config.toml
arch = "vit"
model = "image classifier"
dataset = "microscope photos of single blood and bone marrow cells"
train_examples = 194171
image_size = 64
grayscale = true
crop_scale_min = 0.7
horizontal_flip = true
translate = 0.12
cutout = 0.25
targets = ["smear"]
num_classes = 2
norm = "rmsnorm"
norm_position = "pre"
activation = "gelu"
mlp_ratio = 4
head_dim = 32
fused_qkv = false
bias = "all"
qk_norm = true
parallel_block = false
inner_norm = false
patch_size = [4, 4]
conv_stem = false
layers = 12
width = 192
positions = "learned"
pooling = "class_token"
register_tokens = 2
mixing = "mixup"
loss = "cross_entropy"
init = "trunc_normal_002"
residual_init = "zero_last"
optimizer = "muon"
muon_scale = "original"
lr = 0.0082
momentum = 0.95
nesterov = false
orthogonalizer = "newton_schulz_5"
adamw_lr_other_params = 0.00095
grad_clip = 1.0
gradient_centralization = true
steps = 6800
batch_size = 64
epochs = 2.2
lr_schedule = "linear"
final_lr_fraction = 0.01
warmup_steps = 130
weight_decay = 0.0
adamw_weight_decay_other_params = 0.05
Rows from block 4 of a small image classifier, named by matrix and row number. Rows with one number belong to one neuron. Each number is 128 + 24 x the weight over its row's rms, rounded and kept within 0 to 255. All counts start at 0. Numbers have three digits each.
After each neuron's rows are labels from the 100 images, of 14976, where the neuron reaches its highest value: "responds to" is what is common among them. Only what is clearly more common there than usual is listed. The data: microscope photos of single blood and bone marrow cells. In brackets: how many of the 100.
# fc1: MLP up (model.blocks.4.mlp.fc1.weight, 768x192), inputs 0-95
# fc2: MLP down (model.blocks.4.mlp.fc2.weight, 192x768, transposed), outputs 0-95

fc1.115:097152073107103172126082159128140085156155080146094139089137125113126157143133153114082124141108099105108120144160126131141100094125122137150135107138124167118126124135144121151159116188141093130108094129121120148118114146148187100108114135113146126115108141144088154060136113123118157148
fc2.115:082118103133115117147082125156126109139141105172082096132142164148150099115114103127149112114121115148099156108147129133103107122114115160132108095083134134128126143060090117129136152164123120087106167104110166133114124144168108137153144102109094126135128125121105137103160117060141119149
responds to: cell type: artefact (26)

fc1.262:127128127113166123100093108101111113124061112127126148170081099177142106120132156112159114151144140128140125175140166141143152114141133137126145090150133155148130073122142145114145089136101140160148153134116097133138131114147132118074112112151124130135077151131133142123104145144171164157
fc2.262:135132127146124139139124136140130133133132154107172100139068109140158117097111098134110148148129149080133135165151105105108155174127127126133153125128094133118153152158124082148144085139173148139162158119112146158121130094111109096080132130117125114091103153156141126100119106139129072133
responds to: cell type: erythroblast (32)

fc1.673:133126088147143134104129129108141116116142131103126124134109138109100125127111164129145137095132123087112142119127162145111138102138126157109079163126139163100111127155146126114150070099113106142157142181163143151162142120186115086105102121091101122135159138167135140082135160122122077117
fc2.673:107112125120138105168155135136111124128111160123120122145107082138103151098081165180139157097167119091126092138090130108118127145124134170136100137125143067112139122153121118155116124123091098160138099135153128117122126153132125125091122141126120097166177113111112134112092153143129116118
responds to: cell type: erythroblast (34)

fc1.637:157142141119174125102097139107120112126182129109176126178139144114126154124119127156139116106161127116132131092104098154140165129151104136134123134149154150151118105153141087096117126196109146162138148130159130079128122121122137159105123106110098135155165155160117135128112141108159135140
fc2.637:149175117125145127139120118108156124139117124156122110157121151105105130122144163162157163120147144120135124090112090154134134154177132112123110157112181098137090125092121096150087090146148115122127149107145111144129110107135129145150148164117106137141101115135167123112143153137210153124
responds to: cell type: artefact (26)

fc1.156:141101115192138148142124158094105132160105147098093089135119104156158117109133138134109172148123166140152131109099122088140096097107157135150105127126126168132093107190108130119116127113146132154105150140113099138134125123146147130115129147131152142155143176166144155130117140084100103137
fc2.156:131117122111114129121153120121156106106137117151117147114113125156111126106138110131107136113171143153143120127100138110124108135125150156119119170131132057169149118134121074133130161167105143075147168137147132114132112129149097146192106144126128110106161180137123167162084104159098195117
responds to: cell type: segmented neutrophil (44); smear: peripheral blood (39)

fc1.306:120105068113081136146133137129157131144073121121171151150110090069099138146154141118162104162162154140136090105130113146135134135138098138161089176092135109144169103139123147169097125094106137153120144098138121162122114115125144124132111160152169121118130149088137124136100110153111149110
fc2.306:129097120148130143156113120100126141143140115098141105186117186097117113117109130135137113131124166112109169132152150115154151167123109117137152148120119101141071156103127138114098113130148156162148140083111120129100101155132115113126133186169142170163139140101111139146104145121153133133
responds to: cell type: lymphocyte (37)

fc1.517:083101133105164102117127125128154125127140172118122136178113099135130137166137138136141102109112090145116154100135144144139126184170163087139113127146147112146153120134130148138152062115149122135157128163149129141162082124138139165109156187120123124124132159129156115127125119138084117123
fc2.517:120115154125131108135143113195124132162148163091146116146150134125126186156103163134125102092086117154106159084118177141151139165122140150133100145117143120104142155155171172143116092116116103101150093152138103116154172148115140122138135127133114176140150111150133163152152124134123130128
responds to: cell type: lymphocyte (52)

fc1.173:138153098123117135158121147138145119160125146119120131121139094118127123195175123093151154161138111092122092100127145126099096121127148175147105149134148119095129105093068127132117135115127126170127113134089120086139132104103205165139113117173121131152156176103097135089097145139132118160
fc2.173:139145117136130123203101158122107160147127131130137100094112113138109168112163116084169123178132095109110106090161094106137159100119122140142128145101127153121138122118101152114108181139116140152105156139132150100167142102124174151142137128179137135150145154108090104097130150117153073138
responds to: cell type: erythroblast (33)

fc1.629:133154113132133101129110095147092146134133104075106109135103097112111127155150125095156099138134151148142092109122098144146124129120097165118107141121119149153159077175157163123093125149115099144115129114170112156113130133129142132090123107136172133144150134177142138149144106134130143117
fc2.629:152127114129126106122115136104147125150113142133105140120157085125142148130104131118114122122180163167114112120146101143175115121084080126121119164144133119116136080139124156108147082152116087171135081136167156143138089140140077129124118152121177126130125113124144130139153137137144159097
responds to: cell type: segmented neutrophil (52); smear: peripheral blood (36)

fc1.29:098124123097129103145173127151119117150106133108078136142170151123127106154141092151159146069106101162117104108105127074135143106133144099102143139101128118088099161139129114153088140134119138133155151176111132119091095140130125136152131130140142157145134159131127143129065146111125114157
fc2.29:113143130073128130132138120148167119098136129141155134115151139122137152111137123129065139124112130093143139087099117138064114098138117101135132117131128117123082163144137131195123140125159130139083136171123152154090116056117106113169105125127176096125103109132135158168115128104152092153
responds to: cell type: lymphocyte (36)

fc1.714:109125086101152125108133114178156081090122128137135089097119073140110128187130133161144148132112169127164125158106150113065125118141131113143152113149124165111137113146124128201170142099134125155130127079071152165174137110149122144096110105127167073139118108122150112157153147120122098123
fc2.714:106121116103146190133123098117104100133132131129125139101143097129153159198154124113114088141135136146120154112118183139117145136087124128126118107184114164125148124114133112149165131128111155116120149149125116143151150147171160177154078097112073112110109118142111122117155110121109089112
responds to: cell type: artefact (37)

fc1.675:159171139138101088128158145177147134132106149110132115152109125091147101185132166135134155108141140140102149117127139156077137113074103162124112145173122141126161079135136151147115094072146127149121093119131080166157138140113140105161152138084143114119082117170161093121131109120140103165
fc2.675:116125118114157161178097124139138143134103121133114139072087155156130078149118134114165165128119124150141081174120123128130161103119131189162092136111130113164163087134150131116175124116081170109098096095173132134116102145145137099177126129129125121139132130148137130143133141173174145096
responds to: cell type: artefact (25)

fc1.423:085133156096123133175121125164133183159113139132106137128144146138140157143143156132133112127109131141084138159072144110140092152156152128119141128147106135115148109117133129112146137143130133174134142160106143091156112141157138172089083175125085125108165132148135106144118170154144092117
fc2.423:112085134111129146114161097108083131077110128098124148123105136129144200180140122151173136107059114130126126137151106101111113142146170168130116153130101116106112128130113155118127154120086146135145132149148116122089116117108162160129121158091125150145136123142121129080094123158138140142
responds to: cell type: lymphocyte (41); smear: peripheral blood (41)

fc1.114:132137135126144111119143141098144130169130142136137159114140137100118135115147131096162142148139139138102154162122144113075084121126142108073109119149158127138087096158120148096140104156114083145190133136153125168151150119119125103119175136085126136126103122149129134144160116134110101086
fc2.114:152142144085080132135119108118139129135133120109113126125077158129104119109123113114098153135094121151079137079129079158092154113135110121107130125147146164116136078171150094092169108146175147135126133103142127143094147150109121145136111114136120134132120164120142144133138143135122137124
responds to: cell type: artefact (37)

fc1.4:145147140061134105115107130140141119130122132112125137138101168133064138145153123128145141110127123119105162143101150169127106156116101122099132123154179122123150085093165101165123123103110112150123118144116169118186136095117097154124114164092167158098143118167118107120118073150087146078
fc2.4:146127196103106097149155145173115091084128150135150132134123112109067132111153128146166136104137128132141135114122143134096134132155122149136140141129148168104110114132137124154166123120080091146130133140104138133187162097121095131089121160101107134135094135147124093142158134160108136080
responds to: cell type: erythroblast (35)

fc1.377:134160113130085120087113090142186168112088098140101160134103095104131094106117148146142161145102123110161130154116151133081155115140070141127125127148111152134119156165118164154108099121132140126125125183163114129125115125151099122169097091120099093140139183170155136159108110128094088145
fc2.377:138112114138110105096128104122136094116109086155110110122148118091145136123118144111120113142130116126093097106128144135143121147152165149141122140138139107177147116122155193082098100146160121104143136103120145149146141162122131156099175099169113098127096122142154137153119138158082151073
responds to: cell type: segmented neutrophil (42)

fc1.146:160170128075117131132122130098142088120097147089139137135104107152074100118113137099132139158106139124161114153122156129149097114122144123147100134154100117110133104129082097193161133097171133141122124135114105147165105149152154177156157122123139085142130131104113190106107119127114179156
fc2.146:161141068094088125174129158158125122128115093154127087107103127165105084129104116128163140124107137136151159127152144169155137143092141149158152136120110174130118141098150116056132153133141125152182124126147154141172140134120105188144180131138111135134110142150114136107137095105108129132
responds to: cell type: segmented neutrophil (43)

fc1.197:142110126102100133090130099164128067126148117129113112105141081106132123132113122115120133160134132128157162113157126136117136128158123169100124141123121126144118112149120119121114126146142103163183154132130122148124088162096151099127165179135143167106123133144156156127132112131163148166
fc2.197:126113144091107154114134095108170144161160156085135112147149112103131122107123121107121119167179129133111105110134138120118142144145123109122109110124108141133107142146145122136129131095158089133155184118124141134137113129133070068128150120154139117105152154103148180154133130113147114162
responds to: cell type: artefact (27)

fc1.758:094086120149112141118090149153114129133144077114116112154127124129156139130120150134155134161113135148116157104120064121126116102151151137164144147096160125122132121128123112153119118137128088129103124114097113103082105141148118127125146130162094128127138155124175087084074100116149140136
fc2.758:117155110144124136114105115116148152178146122150138130117096126124147117121151113095176140149086156118137133136175107139128130070122102110115118128108107165140126138148149141179123144103140118176096131092172121138114155081128151134110089139188133077104133126088148134139094145150085143151
responds to: cell type: lymphocyte (53)

fc1.463:127097123124146132097139108099120183166109128116071120055179137129096131149154112114138110124140114129111129122110115154120069087137111137138142136088154178133131143144148131136125114125135126153126170124124127120150160133117143101128152149160133149093155125137112152138105077122086167112
fc2.463:121145138177093087131142140137155187151110110108097126077129179121143132113135117135103129140149128117116136086145115151133100124134103126135128114101151130153115112150111095127138153124125097159108159181170134099164164155167144097089134151125116131124191109140108135135126110115111150146
responds to: cell type: erythroblast (36)

fc1.762:135144111115111128116150123108123136170157131098103142149166178074123149112109120124149125143106121112135176123133105152129103168089091141089108099152119155072131138134143085090123171106155166119122115118141112122191109109125130111100087135122159136104141131120122160126146118151146111135
fc2.762:114098112135140108174129148116090144140102143160106123118136157122103128122103140139126173129112154152147121099134151157126145111099136144133137212130123125128095150150113119111129150135121160103105066152141143095141136129118165132139132086127134107150151135166127101118088185143109141130
responds to: cell type: artefact (25)

fc1.559:126164131166128104100164158098130124148118113091085132116160124101088120146155127110120112144125131138154132128138137081122149135140084122063136142131133150139128176127111128126085104155145114121100124152150112105096127101121179144162112133139152129129149144160176114145132154102174112110
fc2.559:130127141091122112125135124112155166107140095091148094156116148117108120137140084152093143144114112157085147116115105107103167158118128107117132144101130111129156152125079119106100100128159159113124137129152137125107105098117153145138119172135152155124122097112172136145108138137117129145
responds to: cell type: lymphocyte (35)

fc1.419:119137147107126123175105126125141123114125111113120118165122151133127105076131119073106137137121109138136141112130074142111135155101166098087121104112132182141146168156113078109124129163094113146136122100100095112139071147150142135128125137126138152167118140084123139157112087161127116085
fc2.419:152114117094150119132123157126084167090117134147117135096083157104142075123150113173142137125164116151129138167166109137102127122102100158164128125111089166138151167158108104088101122151141149162107154109111129130115138096124133122123091089161127102094149133126149117086142114124138141152
responds to: cell type: artefact (25)

fc1.13:108108104113135120156123142118131118065147157125107132119141164116083149091148113114198079125139121046109156109133103105113125105102124134147123139101102132155101089134153118115140107130134075126109141165130106128136108149127121171141153137113127198155156111153102152131111120117086150104
fc2.13:132122118112150143104141188127141106148114161124189142185161157094136139096148135132092121142146110122103115095108144116114120138141134147143117111137153122135083114132148103160126145175088090140123140145121106170113157137160128126132154108139136157137176073091174131170157168157111155090
responds to: smear: peripheral blood (92); cell type: myeloblast (34)

fc1.515:113136130089118105089133129127141117140114183133138101159173086099146138126170120144144126129147164114140135101079136068123140125108119146129102154114131119172166135158130165142167087132131161149135128138081133158117126128179152131157160127107117151138109154120107139100110084140109124158
fc2.515:133148135095146098128146125163145120157137178135137132129129118138113085103164126122145084156153171116102136111099166089100123142135141142098114146118114154198111139146145151132134085125157150125141147137097147170083149133097165082166128108159146144126127106122143110162159109132093142127
responds to: cell type: lymphocyte (35)

fc1.267:124192140122135112098090159140106088130134110125084126118106090148135095123139098131161121168135112139132122129133152141109131114168125115115122175105146091114128120140099120155090112124132100111089117110087134098101148143108125107157136134132124157147106174163144140114124121107152131141
fc2.267:139117168129118139181104157154113128121153099102116108111140121132114134073137115129136108113094081122135182153108122143146112145126116104126126115100140128113135111128105144086132129099127109150103108103105128098133115141153116146087119143148139128125103123133113163136132157112118126118
responds to: cell type: segmented neutrophil (43)

fc1.670:170162117104138144125138108119092127118106100112159163124116110147134154091107136121173109135126156130129153136146124117115147085075108181101113117099102143138104134164137127164172123118112156146145178126125140184097092108160103153114125151146152096137103136142145152109070123075125133167
fc2.670:196160130116155127137158130117138117088115092126105156122093120144111111150158109158134114140155143173118140124120089101135121108123126158119098086105080155131175093145147112120145108160128155142159165186120151112128112146133111143128094134121144137091112129082117099108056134108119130155
responds to: smear: peripheral blood (78); cell type: segmented neutrophil (48)

fc1.413:134153134159153107106120103138074090123086142096137108129153148169111123162137163092163104176147080118122130117097132120075082117156094109149104139135122148147139130144165125145134127159150108167127118092103145149141170109125134112133129116108110117143125139177108110146159185134174126146
fc2.413:138177116078099106155096131097159122126135163165132111144146120128149131128131133117145133094148121150110178155124143112105106091120133127116099121156097151115087138115142155130118100091105137084138135126170117130137106112134115157129129073126149096112102043158127146126130079118158116121
responds to: cell type: segmented neutrophil (52); smear: peripheral blood (39)

fc1.625:143103149131130095169136086162108132100135130122124121157160103136120141124152097107121147155119130116143101115135102135119151159126145141153121137117125147119137161125133084160112132103162131119092165079082088145129105092163118100164132126126110152112118150133072120162112134124129141101
fc2.625:123107151130160107131174101106141075133117159161148125167121136104125116127095096114123130118093103131161140126138108136067136120184133123125094139119120094158129143126134112120118135101141145142124130128091096127146090145091159104153121144123137142127123129128059151144137126124125130091
responds to: cell type: segmented neutrophil (42); smear: peripheral blood (35)

fc1.82:135147156143080136150074115120118172133147105086136113136110133138125103166135113123122102111173131096108086110160085145145127082114124156132116123166112168171102102157134131140112108127126109149065135113143136129119114097153160102127175137175158124136184163169146123119142136113149141110
fc2.82:129152091127119145150118154083176124106146109103128123128167109140129132161069125145101138134157109161118121133124101107134082102176147097167124115147118089171153090128106174120147107143132129114089110118157142148150120159184154128150132148149137141148113137125151116126121123112082126103
responds to: cell type: segmented neutrophil (48)

fc1.9:164123111094131130152127148122136167116089130129133080116127129143096139147123135107142107133136142099075143114123125096087109119102073138130123147139128123080114096086140167132105127137131174184156127156070102143128119137148164115077144158118155161133160147185123134072135087153099127175
fc2.9:134142151157151092155148122094134142116128134119116147104178102133119143158104143130142165100130104126112099138169121157143117143100089147125131151118136118109112158147139153114151105115118147132106133139178082149115126146100097135165103145167137108157123152141123128158131117149196133082
responds to: cell type: lymphocyte (34)

fc1.80:130133144101091161156119123103172104164127090108113136156117072108097133165139133153129141127076140114115130113105130154108091132097094128141118123120165137143170136121111129119087128093133103121114101137117129105179125102080141154113149115151111098127134150082094123128126104126130114138
fc2.80:120105104123089088159107097113153113092128139108092142078145115145104145111114132107157139106126132137129152143147153120106147106143109112126162178107172190115128125087088093097162125115136115140151131196121111118147115192131085168106135063139100123119118148080119131117130098134151132108
responds to: smear: peripheral blood (92)

fc1.272:104128086167112143129123091141115150110128112146133114117123143102054151125152153148121129144084128111120152141114142130132111128119144130098104119165107121113113097128132164115108151158112128181148142188117158098101136113136123108135135127108171089108100163184175120167118173146154131143
fc2.272:151141086145097172095135136157125127118137148127154113133152140165100209114137134123087115148166156161085150146143112151118136157160106150122104175114091132150157107137126161121139128123109167129139131164093120128122133169113128138129153153093138163120128124092117071106150132124112098166
responds to: cell type: segmented neutrophil (41); smear: peripheral blood (39)

fc1.286:129119112159140141113102128151122123093160110120125093144108160129124132115157149110174096090145128088144152126150159176111144138118085125109144151125177166135083143133151129141108115138103085125119135135138150132184107125186122100111128130116147140145061106155146124151175143126115121108
fc2.286:121204140155153125156134183139176108102139133134096059140130119112095108098075126139103116117187138173170114157081147142137136136158107101134153169129144112082110090121127077114142124122125133134157115151126118111131132128124093091112125104135167154161126119127155087135119148113117108145
responds to: smear: peripheral blood (61); cell type: segmented neutrophil (50)

fc1.56:164166147156104105143103131155116123110122106148120134138140160131113145142108192129164130111141182111087133170096113140139110118084110172101109105110154128112114074134167159142137136155132104173117126116174140133185148123170067141106130097187124144127130142138104121141141092105109134131
fc2.56:169109139162136129126119161143094157107134090120105155125088161122129118131144122092176133132102145117099146111087122119098140145124112140153136101146137146123176101151140131128106108135131137155118148140146146123205166136132108131076150094112105132176133106155143093086140120172115138125
responds to: cell type: lymphocyte (35)

fc1.161:165141112088144188122133129098158142106110139117172129118129143165135144129129166107123130103114142139103123157139125098092129162141131123152114117141131176147118085127171153120150151122112090141165179159148085152102115121117186106118116146108154153128108113132144128108116102155106171153
fc2.161:083120099178107142103094143129135100121139084149091151163131121115105095147144141113174118117156120084135125085159127139148075086118142101141137147143089095129127149128117100119146132151131111102128109102111164093137122106155105179165148121114102074174133164120137132119123128114160111123
responds to: cell type: artefact (35)

fc1.560:140153167121130095068136141093156131108107160157203126134173162157161129093126136172146176153127091085129133130144114106133124165107143124126113134161151136134125130139097126175141088122155143136104131132076103138113094070126116151093147144147117117101132125148121103120113135107138123104
fc2.560:123102180125135124073122149121148125090122124139143117133110167202150051141126115118131131132088097129123093141131110126148136126084111140108106132156155117101130088134146169088145118141098116118132130067138127143145110138089138162166145169121144117156109146142095129117150166155149168090
responds to: cell type: lymphocyte (38)

fc1.178:115131095121117152121118063136080127111103175136104159137147128120115196157169139113150093134110137130109150110138147107125132133138077138113125151071126121104122102159155154136158104150154137182132114155134131129108162152113134131164131131086132115107116151163148106131116149164129146109
fc2.178:130122116122103122135130108164113119148118146151108132151164108143111171150143139126117105109116147165080123114120092113120139141120055164098113154081101083132146139180146120146147098123121167172140139139116143125117116176134111117099158150101092165091142103150139129116131162140150131115
responds to: smear: peripheral blood (53); cell type: segmented neutrophil (45)

fc1.204:124107106112100123122120149175120156136125122114145139132127086123144141166157139128115099091133121135156163108114134126131092119163140128135158176098145146111133158143101149129115073130106106146076157112122167137083116114152137101119116144184139109100158182146149141130154151116149116136
fc2.204:123116092094126158100101153177173107155111140102141124121091110106164149137143109093131132058126132161111122116113096114168099102155136124125138118103147117145116092100144160133113135124113115183097155100113121157129082105132126101152158135147102113099114133143106134129158116121135114149
responds to: cell type: lymphocyte (48)

fc1.130:094138103187133111129100117162107116115112095123105143198135141105111160092112156138137086154137138079163120140138125136132102138111083134133105085108122140113104080134124163155106109152150109129143153099125116175075136133133106087123132130171111127117157158147101113156157124194097142151
fc2.130:116136072144148082146139161146156130123121107123121154172126150134129155136124199133091154115112140107129147148119155139074093136095104104110094121131104103106080126118144162146131132100156107149120124141120145168152111143116091080131130165122149162123134102162104116168153104152103124125
responds to: cell type: segmented neutrophil (44)

fc1.135:163117168117109111087145135109142120129117109140155116156141160134078137144113126116140112136097129155099109122116114100125123102127133118147135126095152166106161114127154115144131123081127153171148126137101148134111096123155151113077125127138087142078129086102091144107133117143120129117
fc2.135:138099132124092149121151111165155138144126143155135160140128179129096142170146097166170137111097139183175124128144138119146151115061138120126136090120099136098110144167125102153088117170163131127185140094121131103101141085105146137106080163111123114123174137141150125106094125138156106140
responds to: cell type: artefact (29)

fc1.372:077139134149124117113083116166130109114111087113090098121141119121101122163144129123133074115137141148185127130133119136174116094141131105212122158121114130101114126115098118149117122113146112112137138163084130132135126064165156107118100106141134134126094168139150175179139144141102111169
fc2.372:101143121138087136122094132168107093118114095122115085141127141114127168155158127104127074123152151146205149146153143138137118108117135116148110139114103117134105086104113151147131118132151119112090118157124149112128088098122171189123091135117115146119098125115091130121139117112089070132
responds to: cell type: segmented neutrophil (40)

fc1.143:135114119160123132106156157126175109141109151154153153110109162116128145160137080130181115157099128095116167102134102105096120137132141146106111131112138129163114124157148138146110094107172132136133088153110173138116152115127120130092130105157122129129167120077176099183095114136116123129
fc2.143:127163132147163143121140136105125150102127116099117146114143091110133133144120171125137115166122136128147144141134175087085142163103104090102136122153133165095131092199138098114120153113144107153143086130116083131151167116116146118145117126145123086090156085157169126139128136164136138144
responds to: smear: peripheral blood (69); cell type: segmented neutrophil (59)

fc1.504:110147148146153133132117167124168150140101108145108102153141139102142114108147153097110144119098174163109135103102119133130096173118120128139114136100169128102095097093145134148146136133142127129150139143085143090156097113122116120080152130126164122131119176078140136136170132138076125141
fc2.504:097113126159122133119152094143104176131117161116128120107118094132139130141116115098153125130126153134112099156125163113163091108096077164112144137147131200105119126096139115147153123116117115130145130151151132127123176150147170137129148146140174091130126133125114132120147082147073171150
responds to: cell type: artefact (30)

fc1.321:164158130140106113111129111115141087150130121117154132146124109129137136088121153102137153121166137121092160128119138120101127124119129149104129122133127138127157122101121152068156146138122143176101093121140130130146064113148108130104118132118119116110094168108126060113153108103138110129
fc2.321:147139118187155095138135082146141124082150103147112156161123123122133107135112123165172159153128126086106116113102126114161136149159158091120108112169137167111111119122154186132129155148104127127126116092161155145161144140063145104093139135161109075117122165112138117146151097123130157142
responds to: cell type: artefact (30)

fc1.360:131147124144145139133149156129157128090137126142109118149149121116162121078120150124128091144140175114140121115106083138136122130126117118150141114147091163116079133091166157095149140110118116134138129116112118139120115139177121125137106118088082147181115193122118101128141142106119079145
fc2.360:106132129120107100122103167119138114145105106130099132153147119166139145160122131118098100125173123115123106079099134120144105122123118133125104092159119084142081135114133083103131119125097080090108127125116126117106073176134122103075124152073122123111145086082105100073137128115127116087
responds to: cell type: segmented neutrophil (40)

fc1.46:101135141153144133174151101113126134072102112157096099091133126128096131136160163136138158069117109109115126073101183115081066079163104102149154122122144150136107141116090137150097092136140133137176141136074138135096117107162119122116146131101119116114138154138139105163116135098115133138
fc2.46:150131169168121142121135107133142090107121096103097122106167177129100129129098148121089124101085126094117136090151153124098116122104127137150101108121152100125136102143103148139132136118142092095107094090067083117120113153174176115132132129096132126137097133154115146171116120116083117145
responds to: cell type: segmented neutrophil (54)

fc1.345:150159118121130142125140143152134117126127116128108088110152149113131131129112153101126154135140140132167071125133187133109127118133146087109128107126098167155161078119140174096114169133147127132108121100103130143148162149103121122120142134130132131135117123142138175160150140086150146078
fc2.345:094191114137123124140098139119129108139126125160097119109171142102165103132123146126066140120153133114135165141109176136130131103113127089100106110159112142123140111109133149121102158134084131104143120146148134161162101165150105123122095127106107136096128125141115143155149117076150074105
responds to: cell type: segmented neutrophil (51); smear: peripheral blood (36)

fc1.137:157111137105146115097145111166114105116116109065138148149116127113134136149125178110143125132122151142107084092126127148120126106143119178105111111133110171130146112113146131135104138167099127142102134108124121120115114149135123108150130137099143113128079112159146114123107126084120115137
fc2.137:108122100098147122122111121116154163117186123166124175143159159117145139148174122133120146169143120137121154158146121165105107119090090158115101125130098055128131085123123115104089125128091097126079129096118140126124106147119134120084093119074147131080096076106152071125122106136130116107
responds to: cell type: segmented neutrophil (40)

fc1.649:091112171109109150144109101142117116116122129108162160169134163184107109113125140114122124127101117114126121156114180097082080158130135147111139144120123140097103129118171127166125123108127089120091111149135138099105139128141101105177094164132070187130147117156138106121119120163115156119
fc2.649:108126134111089139137108077111155170149129117102125140125147155149075145130124156125164131121057100131119121166153180104130115126145112149164149137161113067092139166106164167142113150134099105160150117158139117122139121108107115104146103101106140111107119099130128147149125111084117114138
responds to: smear: peripheral blood (62)

fc1.469:129135137128103132116126122090144109114152128096156055117083132123154121104126166147119103145092106120138100120132174114164170096127100127150126178151140156187157129163103123135159123141133097159105157125105117114146114124166188087138093159136129113112151115129149128122167095126136141126
fc2.469:093131136109133084126133138147129107151122115106124087129073108111125081108092143100164135151110157123081168125124091148151111161190104114127100131113153116129121120162128185106112107092128103148149113114139137134126140143106124123112149161154098140132124153103132173112100115137136122120
responds to: cell type: segmented neutrophil (53); smear: peripheral blood (36)

fc1.160:160147077122115116101153117149166110086114104122133091146137119093114155175165172127158107097142129144122127155118162107157075154113099150096134146120147144136172091164123133161123146111141152107168125120122135090141120148127161116117139131117138140111133147159124101121107109132118163113
fc2.160:177111128121135092177125140119114152120103093144144164109141161125117156167129097118102152108120126145109122124127120113104107142139083145149177150089104077128124107134118103146136129138112143167133114169140128122124156162187137137139124111112110114145136162158077087099111101135114187107
responds to: cell type: artefact (26)

fc1.355:149115098147136159128119127112137137092120175125122096149140146128108160121138127102143112136147095144129153114136125108143121087169055079134146184102119134132158136081149108117069138112133137133154093187116110121155111108098168140106128206116102169127088132113099124146119138136095144142
fc2.355:154125110141101159134147126159116114154122137127118072146090159120124136093172119132123087174087101128167138166135139107138092076109106101128151181108114127121101110127123114129102142149140143104148119195140115119118144133109172157102127187106110153133104152147125137123186128105117087127
responds to: smear: peripheral blood (92)

fc1.19:183142114137153114097115130115154147124154085105139099128137107123097135114089136149121152137092121125186120126099116088154104142118105106106144157085074130085151142129117092133119120145157094146115134141141135158144137107153129152144139140089150148137131176188143147180117166123115179118
fc2.19:163128168108138091113112134098107156104163131114146119114144166123114129109139140128140159139157127085132111154113105073170165122129129152106130140117109089098083143122127092106125105124092092107124116103138108104114080120142119152154116163086118149102106164120118160173105140115108145152
responds to: cell type: erythroblast (32)

fc1.25:109153134140132109143116208144109116121086175131163124116152124147169123126092130130144110092101115152128128130109138126125122136103142092128128136155117145132131122115122114117105143136093140098133084102064171165100116166123150140147094099154179169132140143122120114148153095122130138119
fc2.25:122126114115105130132136100124160154088159157120154128126136159099104130153089096072122133162136114145150107122144089162084143130148152107174169162103136142105112087130124148146142135119130116102126116095166193105139078113125141150099162159123141110136145175103171136131052146126147131156
responds to: cell type: segmented neutrophil (60); smear: peripheral blood (40)

fc1.291:131148132088117117166107120148164145136118163088116142150137126080123154142130132094095122144114164136086147066124137083134180120102165092097121109080102117131095088114162160112129125128112100134135131132106131099082140150141163150143076157120132110118126152133134167141124119144130142146
fc2.291:119091138124091144091112107170151162109159113131158103151122097124093156164163167112124154167165115120119140085149137134108133125152128131105124146104101115143130165075123194093109125071122122164141153126099138102106140131141146079087098180119125119102119119162136130188132111168106151132
responds to: cell type: lymphocyte (39)